{
  "model": "image classifier",
  "dataset": "retinal OCT scans (Kermany 2017)",
  "crop_scale_min": 1,
  "horizontal_flip": false,
  "translate": 0.06,
  "hidden_act": "relu",
  "parallel_block": false,
  "inner_norm": false,
  "pooling": "class_token",
  "residual_init": "scaled_by_depth",
  "optimizer": "soap",
  "max_precond_dim": 1536,
  "one_sided": false,
  "batch_size": 256
}
Rows from block 2, named by matrix and row number. Rows with one number belong to one attention dimension. Each number is 128 + 32 x the weight over its row's rms, rounded and kept within 0 to 255. All counts start at 0. Numbers have three digits each. After the name is the row's rms in percent of the matrix's.
# v: attention query, key and value (stacked) (model.blocks.2.attn.qkv.weight, 576x192, the v third), inputs 117-155
# proj: attention output (model.blocks.2.attn.proj.weight, 192x192, transposed), outputs 117-155
v.103 102:137156096167135197063135164160130087112183152120173152161165143161165019048164115148158172132129095158148121147190084
proj.103 100:132101075111141090165125149142094141074121141183158139060147170158144217157142143076149119112137159118128149104102087
v.104 099:161182142129105159126123148150108152124113161139154127126117157077147045140133114094103184151109184195127139077101102
proj.104 097:121078060090158112121158114121102084163076114088092151093212113088126165132127079129095092181100104036082181164175121
v.105 098:106151134104100198138171222123137126132142139119101128185119139133099150123126127093130115097132080138093071058217154
proj.105 094:147110120117148171110074135146112116097123171108060142143123139149115140150083115132105158172129148155184121160115159
v.106 098:112127058130119139105118151107177155129136079148131173122113166175143182112159165081120115111169148109109114094083175
proj.106 095:135115122144080100128135166064112117140163104149158113109155113149136080159119099140123129132113086113094111107117066
v.107 092:158128088133120106117112159092130120126166122081122151178119107166183157094165091109084108113235085154117124167112065
proj.107 090:140153185151196121120111122140167154120089161159124115162081131141155134086124114090173158094088087116088114151084122
v.108 097:108119111100061118208111084127111128139119159104116131150101137146133118107086151130157126119171170127124110100176098
proj.108 093:070115103175086126104154179132090163174108084114117125135137160076110110178108113128062101107083095121144090176119124
v.109 093:106126170110137118109145140169075100040082116114122113105062124150089111157111138092161178107138124131126109090145123
proj.109 093:066089142104110083169177103118153197176112158117122117126111123093114081119148161153133122159160099195094094182131103
v.110 093:134132190154186154153162122144126199152070131196125179157151116114124083142161123109095130123128149071125204092030100
proj.110 091:082109117131180121132115099123134105188077121141125088152144154133140115157122126151071090192110153094074164187100109
v.111 099:205144142170171120129109124140147191122123128104115110130085129141142209179095148115112108099130079132120107095170120
proj.111 098:084195161158162108148084093168102091121130091075143153152071151143076101073131133111207047106106148119156133149149136
v.112 102:116175125156139116114165142165171157140119122137146134140115118059122112111131102164159102107125136131142168115068128
proj.112 098:129100101097141163152135134117114145165158119181162131114182159172122134141137207137083165126131181132160106121146171
v.113 100:135091079186121132129175163165114059070165114109111145174140145134134134109123087079108099126154094111123181130183157
proj.113 107:108178155117153137141139135098120175141128116177110117100191116147134136143088126126184152046181138087104063093134148
v.114 091:114141119082178128140106154118100151089112096119134137161053081097069077111149086129106201149109137063101134132206085
proj.114 091:129108153144073165106119113086148150097183097064119175154083127086112110159111098114113159115119153211163143174162185
v.115 102:160102117154075093092088136100108159188141130178102165111137088104186098124129054150114125187126212122108065113107087
proj.115 099:145111139142205119079146106124113098109122184110144135105188144126104129103191162108083163131111128096141126100103105
v.116 100:173081146093099141135147113140150174100099124126092150138087134147170120169086171047166154092155085132091113131130166
proj.116 088:091098090122151152144122111103101134114113146152168108135165144185110152177137127112143076099157118155152153114093070
v.117 096:161159141098136106104090197130088135155165101186183122183197151164109106175105172142132108137187136153135144119109117
proj.117 098:122125117158172130096119152126175147162161149124098139149152094166149084110159104125156154106163114111122087093139184
v.118 097:099139129170136144100112141087154109070083204157134117180165114157110165141145182096114115153139080147200120116106163
proj.118 090:178077162160143124182107115115160078149122160174154192065084116111142143090094098126089053165107164151116165093163165
v.119 107:115091144166107139177197116065160128137120135089072128132162033109130134101169178097116150121144154122119098168112100
proj.119 098:136113143121175136104115183182101126090129142144160168093133204177149089162112130144133172104113141155146156086155148
v.120 099:096174110144170140132167163091180160099107156125179136126113149137037117196131156113104143131103156171164169151161164
proj.120 098:103110113065066119061167094174134079161190145141141136112118128122141120115122055166121079188134103120148101063121106
v.121 098:133158142156144136127189119097092146111129089153123113100118057099110140083111148118133084106107113076098092126140118
proj.121 096:168153106094129141133073106118100153127108087101121080158123140134109169089117065134092113149117122109136160203082103
v.122 088:159130169113150187149109118133130160144143065152122129174109149066112119142115132140133128190164120112098151091182086
proj.122 091:154123145204103175141102096126129107122152124044139137127168141180084135162192113130128174149150091136170101138100107
v.123 099:147112177157109125163137142117104102091125127168170102140169136119149103108121096089083098043137175133123144120102113
proj.123 099:105134174210070109106129128129094176132122138144134180092135165180106114119133083120114133085115118113124152136104120
v.124 090:188175126152127135143087117174172135113094152103186161087176121075098147160098121142111081125149119146168135198139160
proj.124 091:109153103116094141128152170137138162182116079125132136138052144211123166121139104163154090138005140130105152144122146
v.125 084:111142131070156094116131124125052106124119147191128162127167193117207063156151110104107150138089122096089115125025164
proj.125 090:080085131180128118096176183098112135189158049139135073143128072144091141123082134116111175075169100137145114144104107
v.126 102:171142146145153093236077107138108136142080121112103118102120078127093141103154186220130135129138087127112168114133090
proj.126 097:127166117162150088140085108141128122098150166110186143084150178141114134088145096119124115242106138214105178140119099
v.127 089:200142155126077105083119100156133036136104065133151108109174066140126163145162131145036148145117129137043132105190112
proj.127 089:044129127126164128158174206152115132100123108111121130168108142168134117180140124124147173145153140114111133151110130
v.128 103:142181134189153107096117127073102121121137137131086113179123140126095130103112102140130117095120188130122175130164107
proj.128 102:150210128140111076144159138137141114184127132178146103167120158108118140152124115104141124104104100132172134151160143
v.129 089:133140139099113133156134170113140146155128146079157092106129181097058166134136103115148113131107128119121092124165109
proj.129 100:186174135110113103152142116172107077133146149136133127126130148176139119121121170130130154111138167108094118089083144
v.130 095:120099109136121165064131111170101103132112142120178112107150139115117150058146130104133123110124066119139111115126191
proj.130 107:143133119122143062114131112118130168128128140087140094130139185081135179142157145105170151116110131146123151114134101
v.131 092:092113138149074142141189086142112084118109158109160192127131166113058107109150131109127150111177173059101105077116074
proj.131 107:142092159102162123197067146139146155138109076122151158154164136148089172159121122097138129141168139113108126181163120
v.132 094:137055054146157189148121138130209129146158061137175119195100107129144077106137131148202153105090090127102115084162147
proj.132 104:100132106085132157114144134076076112145132148143127149143174121149127107104141110101111140141115112151152120113162113
v.133 101:124151159059169091168115065179115118176153137179129137076124109097154185131142141231111122118111106108124085110173162
proj.133 114:140190161104112185072119049192129140133142120061124050207141098127151108085154132082158091093111175124110148116132135
v.134 089:112102147095144115148204157124101202132149138085162109087113093173183118139087118147178161133108138126112140167135135
proj.134 102:112136168150109126118117156077098052140081102165101114126143086094150060146114125177164133140206153101090113136096135
v.135 094:076122056159089192102106159142127085144097124141109123093165165119144141130173098162104139200130116140094222186149093
proj.135 092:109118153147147142094163093136134165146136101116141158137136170124086115118146135123098169091120133150073107109097153
v.136 094:094129198153156110116145068107101139148110110145134050061121100111104150091141162103137110129155103103146084138162098
proj.136 092:176118086107139166122150127194115087127141149094162173172078142084125147119118059157083135056117146143131122148136141
v.137 093:061046138129120182080113114148136120177133111101157086113110166070156111104146131133135143169129158126123123127203094
proj.137 096:169129148123134026136057143113116129115158064100116111123110117175116081161086164131075200111168089159133125163096135
v.138 086:174150146149148116180096108109064103112040150124182122119178141083089052122160135147173148159105135074110115164187142
proj.138 097:102218121135141133137194128141095112139092162074039095087129078172132090095109159144146092082122127143171141084126156
v.139 104:122095140232187084114110141115126179160114105151139116108194083088170142187146108165126101125117112138118067124113155
proj.139 097:117157120099105124147169101105118077127115143161138084118188096135117089176189107089136163164106077131158148146172169
v.140 098:060179159119159156115177105177158098121156171117138081102135078128164169087130129167168059155140115119150128116139155
proj.140 103:130092142127099185126140156085082127125081121098131137120101143119135076141122149050167094119180088096114135090115152
v.141 094:076136152135139120193135157147121086106164104087136133135078110103129114168148139152087120180134136161111102083142123
proj.141 097:165139136189154125110142158119076171160168162185131128111102106188136062155126113142053147101112102118105161142139106
v.142 096:067132102094161134125095133153080098144132185111119121107136152134121162112176134173136146126125071166121091111160114
proj.142 099:114102051157054139102160109108164154095129122115157161061115134120126066142082097101087123135137130089076145115174126
v.143 083:130125117161087163032146086169145104133130142086213118136145128151169166146132127114092085107092116170145121146130148
proj.143 102:130146082165099133119205165106098133121159092188170076161125158154121105153131115178139113118145158101082123106114168
v.144 104:140133175139162092108071101167097110170108124121157127138154184183122110137131125111150073143127106143141147093142133
proj.144 091:182126114097143131160153118149125174186138094119163186086089132121114126151123116148113101162167142161132152090085111
v.145 098:084140176186134160134151132089037168148143060063158102083091137151088150179125130139178050129061154126142122096179088
proj.145 090:161111181111098149176142157137190120158118139107079164068139125149190148108169125058161192102155140121170162128144099
v.146 098:117086138070143155130089168112153176138094160111150080127130131150113101145148132153128122143148122066172122149117102
proj.146 100:138143199132131175076132143127148086212165073144139151137124146138129137125180119131171099170121165114088159160104154
v.147 101:138109138141157140164119168146134156175095127142177170161108099098127117102168127090125138096170091103161146097109083
proj.147 091:099157034128125161114092133101168117123150104116098162115162031139130094113169075178129118110027148116073086152135163
v.148 098:118100177133147122061118136140130089101178060140129112109075111149141145164061140141114113148169142162148112093094201
proj.148 095:122149126079109190126128123100171133175144076119123102112166138129055132101090118194168173104149162115173157098156160
v.149 102:083107082146140156090111144066117127138138152139138136124080083137149136069091086153157127162139126098141174184110130
proj.149 103:102130147102131140140091162173132116109128197120132103130088127164123165085069096134137161154143106149166085091113161
v.150 101:086189181140167163109084176099092108081118121188167118206046106105118100103122096124118155161159161114172137110135044
proj.150 084:170144114152055174062132120136163147160127136107132115131120069103132066161159163094150137134177127139089148074140174
v.151 086:160145162155118156140111142142172143083097091088151114131122140108132114078111145118072145101125084157094082135067164
proj.151 098:145137090120110123171106129076102131113131165120121095175187129139128098097111155136099123160139120131133168097117080
v.152 093:082164090143088155119139111130214107156140114148105160135108120134094127126133184153070096110141135154169072109170134
proj.152 097:165141095098128110150148124148102126128129177109118166131143197152095155184201099102182124111141124127152127082201110
v.153 096:140129144123157135101169083064155086132082143106103058112161147141149099138105125119113157120128110149139104113181087
proj.153 096:133159095135140133163145104138127167176154135127159176130127178072135145132153145040081148140062139094115172127150159
v.154 087:146114112046174094134145102134108123124137145122138067150081168136144138172187162118142096112122158112112155081106146
proj.154 093:114154188160137111124127162127142085155075176114128223160130132093137143095142104100101176187075128138155090117082159
v.155 087:143176111115181178153098110142122151136129109131145121112143100096145155132138164164184136107068175164098124148147155
proj.155 090:120098162171154131133141121115128146168134162133136105210099176119193131102109091145138153180160111166134125140089103
v.156 096:146099143140115129188129115120165130139165181150170132110174138080195130080153131161137128157156113150123137105193131
proj.156 102:151138042166185090075163101091115134157163109106135141112141132140133131151190064115128126131078134074123099121022141
v.157 104:105117152110107094133128114124140147085091146142138124214146070164130109148107171103099173108119115107158152129138100
proj.157 101:140132047190158145029183169095128124147098087103116120117117048178162112097139082079129092096101166074096107128113159
v.158 104:140125119096118131097125095124161176200128178137093109101129105103072155141117071156180136119120124179112157101077118
proj.158 102:110153137153151093155165125109139151106050167108120136205058135118133118131119101180118160075117106113126168106128143
v.159 091:122140096117138125112072163140179158166133125141178094074090135114120139089155143153171152100121125113182149102158170
proj.159 092:111140115154116122154127145115138098065194155154105127119131178056127130098152139135104114108149175170130113127155114
v.160 092:208085173147124136122111122118087153120118163144063119175138029116083083126150121154164129125130143142157105104143115
proj.160 098:078186129146107128128128136110180174125149145103059142197135080110132167092183118085193132128107132138069154088156145
v.161 105:090114109166140093135134123148088113129100146083093156128110091137119131172122151155151146106174121166125143113124123
proj.161 108:149173114181229115128086152145163079107129173157107094144133111084163197159099158143147084119150123118109187140128147
v.162 106:114071125137093104120102135140110102139114124103117081149101136106196130091082124126162127158115139057132121126164123
proj.162 103:123085163138175116105152082082098091118139072173094164101088142118124130126134106186143114091155110124098170151091161
v.163 104:097074101119139085147132098148117066089160124102151164161090127079162114109153128148110098164135106151074143107110117
proj.163 102:127111171129133123119107187138153147172152118109064171108129089176106110108132094111157106115135097166116174076128153
v.164 113:135102193133117085157167106104137138108132151126159089144075119095098140136116115170122123108136086064143142146159120
proj.164 104:093135168127183132150125128128157131150126130121118171166078179160143149146146137178091152173143075161141114121114101
v.165 096:143106110077166080171187099192184110101140112098159072078175144074143114132103122135104148125104156181161156050122162
proj.165 099:093131113186100150141181137137127143122122154158148143163163116140147104168166143146073113123151121165133150092064070
v.166 097:111130127139162137177091159111100076179092137127110116133093123136125069173106129074163139120164113111128081153140092
proj.166 099:131154077155151116133106106109104161116144144208072109166131174134182112085093147159120101081040100126146087091104155
v.167 099:190174116123079098155122150139093058147134181132110113195084202121150060146097137142124106166132152134132132115169126
proj.167 095:102127126102113172134150153127166144164056145143089138103134071089123163078151116112144167097124091117151172173149123
v.168 097:084049128108129173125156118137152165124176131115101132192085142138071080136147105114120108117138131110083125118178135
proj.168 102:133123173146139112182092099128151115149097109133097168065115163106100133141132090182172157047155123121153161138103125
v.169 100:066129119098106088162122128120094134150143165139114093134124134197183104153165191117151140131101097147137111144138142
proj.169 090:174135120134119152155151230153159116135112143087138121092157169085124131115138124077111133077102134130121156138182105
v.170 106:133174120112149099165117156147154114152149121148097045177095128116131113116131159141172131111118122146110098109165199
proj.170 104:132136160109153140122176126147096072144176108119145164059133107092129081157113139203110122129120142103154153129129129
v.171 105:184104114120092115159087108143131121133112151103154084143046128156088176125080127121124153151154184140133126037136096
proj.171 105:157119120180136153100131131165083127087141133115088133141192073158120075104129141107085109134118127132110179162117080