{
  "model": "image classifier",
  "dataset": "retinal OCT scans (Kermany 2017)",
  "train_examples": 49215,
  "image_size": 24,
  "crop_scale_min": 1,
  "horizontal_flip": false,
  "translate": 0.06,
  "targets": ["finding"],
  "num_classes": 4,
  "arch": "vit",
  "norm": "rmsnorm",
  "norm_position": "pre",
  "activation": "relu",
  "mlp_ratio": 4,
  "head_dim": 16,
  "fused_qkv": true,
  "bias": "all",
  "qk_norm": false,
  "layer_scale_init": 0.1,
  "parallel_block": false,
  "inner_norm": false,
  "moe": "top_k",
  "drop_path": 0.15,
  "num_experts": 32,
  "moe_every": 2,
  "expert_mlp_ratio": 0.5,
  "experts_per_token": 2,
  "shared_expert": false,
  "patch_size": [2, 2],
  "layers": 6,
  "width": 192,
  "positions": "learned",
  "pooling": "class_token",
  "loss": "cross_entropy",
  "residual_init": "scaled_by_depth",
  "optimizer": "soap",
  "beta2": 0.99,
  "lr": 0.0032,
  "beta1": 0.95,
  "shampoo_beta": 0.99,
  "eps": 1e-08,
  "precondition_frequency": 10,
  "max_precond_dim": 1536,
  "one_sided": false,
  "adamw_lr_other_params": 0.00075,
  "grad_clip": 3.0,
  "gradient_noise": 0.3,
  "steps": 10900,
  "batch_size": 256,
  "epochs": 56.7,
  "lr_schedule": "cosine_restarts",
  "final_lr_fraction": 0.01,
  "warmup_steps": 540,
  "weight_decay": 0.1,
  "adamw_weight_decay_other_params": 0.01
}
Rows from block 2 of a small image classifier, named by matrix and row number. Rows with one number belong to one neuron. Each number is 50 + 15 x the weight over its row's rms, rounded and kept within 0 to 99. All counts start at 0. After the name is the row's rms in percent of the matrix's.
Before each neuron's rows are labels from the 100 images, of 14848, where the neuron reaches its highest value: "strongest on" is what is common among them. Only what is clearly more common there than usual is listed. The data: retinal OCT scans (Kermany 2017).
# fc1: MLP up (model.blocks.2.mlp.fc1.weight, 768x192), inputs 48-95
# fc2: MLP down (model.blocks.2.mlp.fc2.weight, 192x768, transposed), outputs 48-95

strongest on: finding: choroidal neovascularization
fc1.427 107:42 44 70 25 30 37 48 13 40 21 67 55 57 69 29 39 46 32 58 66 76 38 45 53 44 57 38 37 24 81 69 60 60 59 50 51 56 49 30 55 41 31 66 48 69 62 75 41
fc2.427 106:51 20 64 42 69 20 29 59 52 36 69 26 35 59 81 46 34 41 29 45 54 33 34 75 70 32 49 62 50 64 53 48 61 68 65 29 59 83 43 49 33 43 67 41 47 40 60 57

strongest on: finding: choroidal neovascularization
fc1.248 109:39 61 63 81 48 45 27 50 58 40 38 36 10 43 25 65 81 44 64 55 79 37 55 29 20 68 52 79 51 19 47 29 63 67 62 53 29 59 79 52 33 78 44 46 35 45 55 38
fc2.248 103:40 69 36 64 45 40 45 62 54 57 43 43 34 65 18 61 60 86 72 51 48 59 45 57 35 40 44 64 51 45 58 63 63 50 68 63 35 60 35 51 70 61 77 46 34 62 46 63

strongest on: finding: diabetic macular edema
fc1.515 101:33 32 66 48 60 29 55 61 36 46 72 36 67 67 59 58 72 54 58 74 54 56 36 33 28 47 34 37 65 28 69 31 65 48 57 43 47 75 60 71 66 55 39 39 55 54 32 49
fc2.515 101:38 59 87 36 47 66 38 59 42 59 36 20 36 50 43 55 43 30 39 54 48 66 38 56 20 53 49 32 29 47 71 49 56 31 30 43 39 31 54 41 47 35 66 65 43 44 62 40

strongest on: finding: diabetic macular edema
fc1.550 102:71 72 40 37 28 67 58 88 58 75 50 64 70 48 33 34 52 77 53 48 62 62 42 43 70 66 24 55 48 57 49 44 74 49 43 59 35 33 34 32 40 50 48 58 69 44 36 57
fc2.550 095:59 74 64 50 51 37 36 44 40 53 37 63 43 66 56 09 59 56 55 53 75 50 50 31 55 53 07 46 53 42 69 66 57 57 59 72 82 71 52 79 50 26 38 56 36 65 72 28

strongest on: finding: normal
fc1.503 109:49 34 30 62 46 32 18 40 61 34 45 49 59 44 61 62 52 59 49 40 63 41 37 67 43 27 63 43 47 70 41 28 40 31 47 50 69 38 61 63 41 45 57 63 45 46 65 45
fc2.503 100:74 79 54 36 22 44 68 70 74 48 17 49 52 37 48 40 51 40 68 79 52 30 25 54 33 41 40 49 56 51 70 54 77 45 48 48 53 55 38 56 50 55 46 23 44 52 39 52

strongest on: finding: normal
fc1.15 096:36 27 40 40 81 58 54 55 36 47 39 79 53 59 30 66 45 53 53 43 69 59 38 47 43 21 35 59 84 49 56 57 78 35 46 40 35 60 38 77 60 33 45 40 48 53 58 78
fc2.15 097:63 64 49 74 46 54 41 36 79 44 37 42 49 70 52 73 33 43 49 42 38 40 39 75 69 52 40 28 56 58 40 41 50 36 56 53 55 26 45 05 43 68 47 67 29 53 54 55

strongest on: finding: choroidal neovascularization
fc1.704 105:35 63 38 65 37 20 34 51 38 58 71 59 55 48 39 34 66 22 42 35 41 39 79 55 60 52 31 61 58 38 73 86 31 38 59 43 41 56 23 48 30 44 28 38 48 26 43 55
fc2.704 098:36 49 40 39 55 68 56 50 87 58 58 62 68 54 74 37 32 38 58 34 46 47 31 42 40 52 40 18 50 74 40 53 25 56 29 36 40 82 63 34 33 45 62 54 53 41 50 69

strongest on: finding: diabetic macular edema
fc1.360 110:58 45 42 26 73 54 42 42 40 45 76 22 51 68 53 35 87 54 41 56 40 70 25 33 64 29 49 44 55 11 63 55 49 63 61 22 50 66 43 67 49 43 59 57 55 54 72 44
fc2.360 103:44 60 20 44 49 55 50 37 53 69 58 49 56 52 58 29 49 45 40 36 59 50 48 20 49 75 39 69 76 63 70 49 37 41 40 70 35 53 52 61 65 46 46 60 63 72 46 48

strongest on: finding: diabetic macular edema
fc1.387 100:66 26 37 65 43 31 46 58 71 67 26 62 33 62 50 49 53 68 49 31 65 52 48 35 36 24 55 37 41 59 68 29 57 57 30 68 56 61 32 56 60 40 71 29 33 79 49 49
fc2.387 114:70 39 57 45 42 48 46 45 60 38 40 34 55 81 43 39 40 37 54 40 53 74 33 48 47 18 59 67 30 46 70 54 48 59 45 33 44 76 83 51 45 43 26 56 13 46 41 45

strongest on: finding: normal
fc1.19 091:53 67 56 22 70 67 52 40 48 37 58 77 45 46 50 51 48 28 83 57 51 72 60 37 46 63 76 47 49 40 45 48 44 23 58 52 33 32 47 72 41 58 73 25 50 53 39 64
fc2.19 101:67 60 33 38 48 63 36 55 72 40 32 50 48 41 48 44 58 67 72 26 46 44 31 48 64 39 57 43 34 71 65 25 52 61 56 31 49 74 63 43 48 37 39 72 67 18 57 52

strongest on: finding: diabetic macular edema
fc1.679 098:50 52 51 50 45 31 49 58 62 56 39 57 62 86 59 45 42 22 58 66 62 83 17 21 32 73 70 47 65 53 27 51 47 49 48 47 54 44 42 38 71 39 26 44 80 38 55 59
fc2.679 091:49 22 50 54 27 45 51 62 60 36 60 71 51 34 81 52 39 69 49 59 35 75 47 49 62 49 42 57 60 72 38 58 73 59 36 32 44 42 33 62 51 37 65 40 49 64 53 78

strongest on: finding: choroidal neovascularization
fc1.460 092:32 47 24 56 31 24 77 54 71 42 27 59 49 49 36 41 62 56 58 83 54 35 46 42 57 53 66 50 40 73 38 53 32 94 49 61 20 72 23 54 49 29 50 33 60 36 53 65
fc2.460 102:55 57 69 38 51 78 44 26 41 54 45 40 29 16 39 64 49 54 53 28 51 50 48 51 39 74 44 80 61 56 75 46 55 65 37 36 66 58 69 40 41 65 44 65 50 37 67 58

strongest on: finding: diabetic macular edema
fc1.596 098:67 74 37 25 54 42 48 59 31 55 56 65 45 76 65 87 60 58 54 40 68 48 50 61 37 39 52 50 41 22 28 66 65 41 48 38 24 44 50 39 70 49 30 57 57 34 47 64
fc2.596 097:31 47 22 63 36 45 41 58 64 50 33 36 62 44 38 38 28 32 46 59 43 42 36 57 71 49 60 43 42 52 49 50 68 78 63 46 50 51 53 42 67 26 33 21 75 29 57 40

strongest on: finding: choroidal neovascularization
fc1.716 100:14 86 48 51 40 34 54 72 49 61 76 54 61 61 34 67 56 49 42 68 51 40 80 58 56 50 69 32 39 67 46 60 41 61 59 30 45 64 55 35 61 53 52 30 34 37 38 40
fc2.716 102:56 68 40 64 54 57 33 72 43 63 29 40 75 35 37 55 43 47 39 25 46 60 32 60 50 68 35 38 55 53 30 25 38 78 52 64 43 28 87 39 42 70 74 38 70 47 47 52

strongest on: finding: diabetic macular edema
fc1.498 100:68 56 27 79 32 35 40 17 53 69 63 45 45 51 50 43 60 60 49 30 46 55 45 09 49 59 07 67 49 68 35 67 52 33 51 24 59 45 30 54 31 50 12 61 67 58 39 47
fc2.498 102:59 84 40 44 30 66 54 37 58 59 40 46 45 64 50 35 22 49 50 52 48 34 30 55 78 49 56 31 47 24 57 42 69 37 50 63 65 61 79 50 20 05 45 33 43 22 45 44

strongest on: finding: diabetic macular edema
fc1.664 100:30 44 69 53 72 54 70 47 44 27 52 41 67 27 54 47 62 51 56 68 51 40 51 63 46 56 55 51 64 39 66 61 70 34 88 41 55 49 44 42 57 29 59 50 57 74 48 59
fc2.664 104:39 41 69 68 79 53 56 48 36 39 46 71 71 45 10 64 60 63 49 65 48 68 58 54 29 39 53 66 52 41 48 47 74 66 55 26 68 49 22 45 45 59 39 29 43 43 52 35

strongest on: finding: diabetic macular edema
fc1.71 088:31 58 49 66 58 72 38 46 71 57 51 60 45 52 33 40 66 37 74 80 59 32 39 62 57 55 15 38 65 39 46 49 71 45 58 53 67 43 37 24 50 40 45 61 50 34 58 78
fc2.71 102:33 48 64 31 44 80 75 48 42 40 47 29 71 32 33 59 33 61 45 42 45 46 50 47 40 71 52 47 58 40 66 47 44 53 72 62 37 48 44 38 58 70 48 46 28 20 66 15

strongest on: finding: diabetic macular edema
fc1.160 101:43 36 70 49 56 62 48 35 77 46 36 58 53 40 45 59 49 56 43 16 66 45 33 61 55 36 37 47 54 79 42 23 74 43 24 29 73 52 58 67 32 32 56 33 70 55 64 36
fc2.160 106:46 51 51 54 56 63 57 34 65 34 67 37 69 76 44 47 53 49 49 53 55 49 51 41 62 58 88 42 35 39 28 52 55 86 77 62 44 59 34 21 32 33 42 79 56 64 46 50

strongest on: finding: diabetic macular edema
fc1.331 095:53 11 55 45 41 80 66 49 55 46 48 45 36 79 34 53 23 38 29 23 75 16 66 62 46 52 44 40 50 65 91 58 42 80 54 43 49 49 33 30 49 22 61 63 72 41 64 44
fc2.331 099:45 09 64 51 29 38 42 45 53 51 81 42 22 54 55 26 38 49 62 55 75 50 59 46 77 69 58 32 59 61 38 59 33 63 47 84 39 67 65 42 41 72 77 58 37 54 51 47

strongest on: finding: diabetic macular edema
fc1.141 102:30 90 22 61 47 51 36 48 64 41 84 41 82 53 59 71 44 38 37 19 67 38 50 38 81 51 32 50 53 67 67 36 77 35 36 66 56 35 40 59 70 58 66 58 64 51 63 49
fc2.141 097:48 49 43 36 45 31 53 47 50 43 82 49 37 77 47 40 64 62 17 35 52 36 58 34 65 58 74 54 60 52 31 72 28 65 38 99 39 36 38 50 45 77 55 54 53 41 44 52

strongest on: finding: choroidal neovascularization
fc1.345 096:64 36 55 63 58 56 55 53 51 38 41 51 37 43 68 48 52 52 50 59 57 54 34 53 26 46 91 65 40 74 63 47 34 29 50 42 38 38 67 75 37 56 51 46 49 47 59 75
fc2.345 095:40 43 42 46 67 43 40 50 62 57 49 31 50 72 29 50 61 50 64 59 48 31 57 28 70 47 52 56 67 48 30 65 51 38 70 37 44 58 62 32 41 56 65 38 18 52 37 35

strongest on: finding: normal
fc1.736 092:40 58 27 57 50 80 54 65 50 55 71 41 59 29 38 42 57 51 39 35 67 41 27 56 44 62 45 53 53 45 59 52 64 42 45 39 58 54 45 48 50 74 44 36 64 60 29 52
fc2.736 095:54 56 50 53 45 40 47 37 53 35 73 34 41 59 45 35 52 62 68 40 41 43 39 70 29 39 63 32 64 58 61 48 36 29 40 14 41 38 20 36 33 52 45 79 34 23 42 51

strongest on: finding: diabetic macular edema
fc1.407 095:42 29 55 54 65 43 44 46 60 38 52 61 47 25 68 35 33 65 35 48 28 68 69 53 56 40 35 51 59 69 26 32 51 44 32 57 58 28 39 69 80 37 95 43 39 68 61 40
fc2.407 104:34 60 78 64 36 56 47 66 59 53 34 61 44 28 51 65 48 24 27 51 49 55 58 35 38 35 79 50 43 41 45 58 59 46 53 55 66 59 58 39 55 45 44 38 53 68 28 58

strongest on: finding: diabetic macular edema
fc1.153 113:58 41 61 20 69 50 70 52 76 55 45 34 57 44 55 52 64 52 35 63 44 56 38 60 31 30 53 53 46 23 54 51 58 27 33 42 38 77 62 54 77 27 50 52 74 79 66 78
fc2.153 108:61 41 43 87 26 34 36 57 36 59 63 48 75 47 44 22 31 62 38 79 78 60 73 43 28 23 43 55 46 21 54 64 53 40 41 58 33 40 47 50 22 45 08 27 45 35 42 40

strongest on: finding: diabetic macular edema
fc1.653 100:45 63 37 26 47 44 32 61 70 42 58 80 63 52 82 62 72 38 46 64 30 53 46 11 74 74 50 27 55 28 38 49 61 55 65 59 48 59 78 53 30 72 37 68 42 66 33 73
fc2.653 096:63 29 42 64 38 33 68 61 78 67 57 71 60 46 24 16 64 47 48 16 72 74 20 62 39 73 53 42 49 41 58 44 57 49 47 49 54 58 17 60 46 75 43 47 74 60 62 42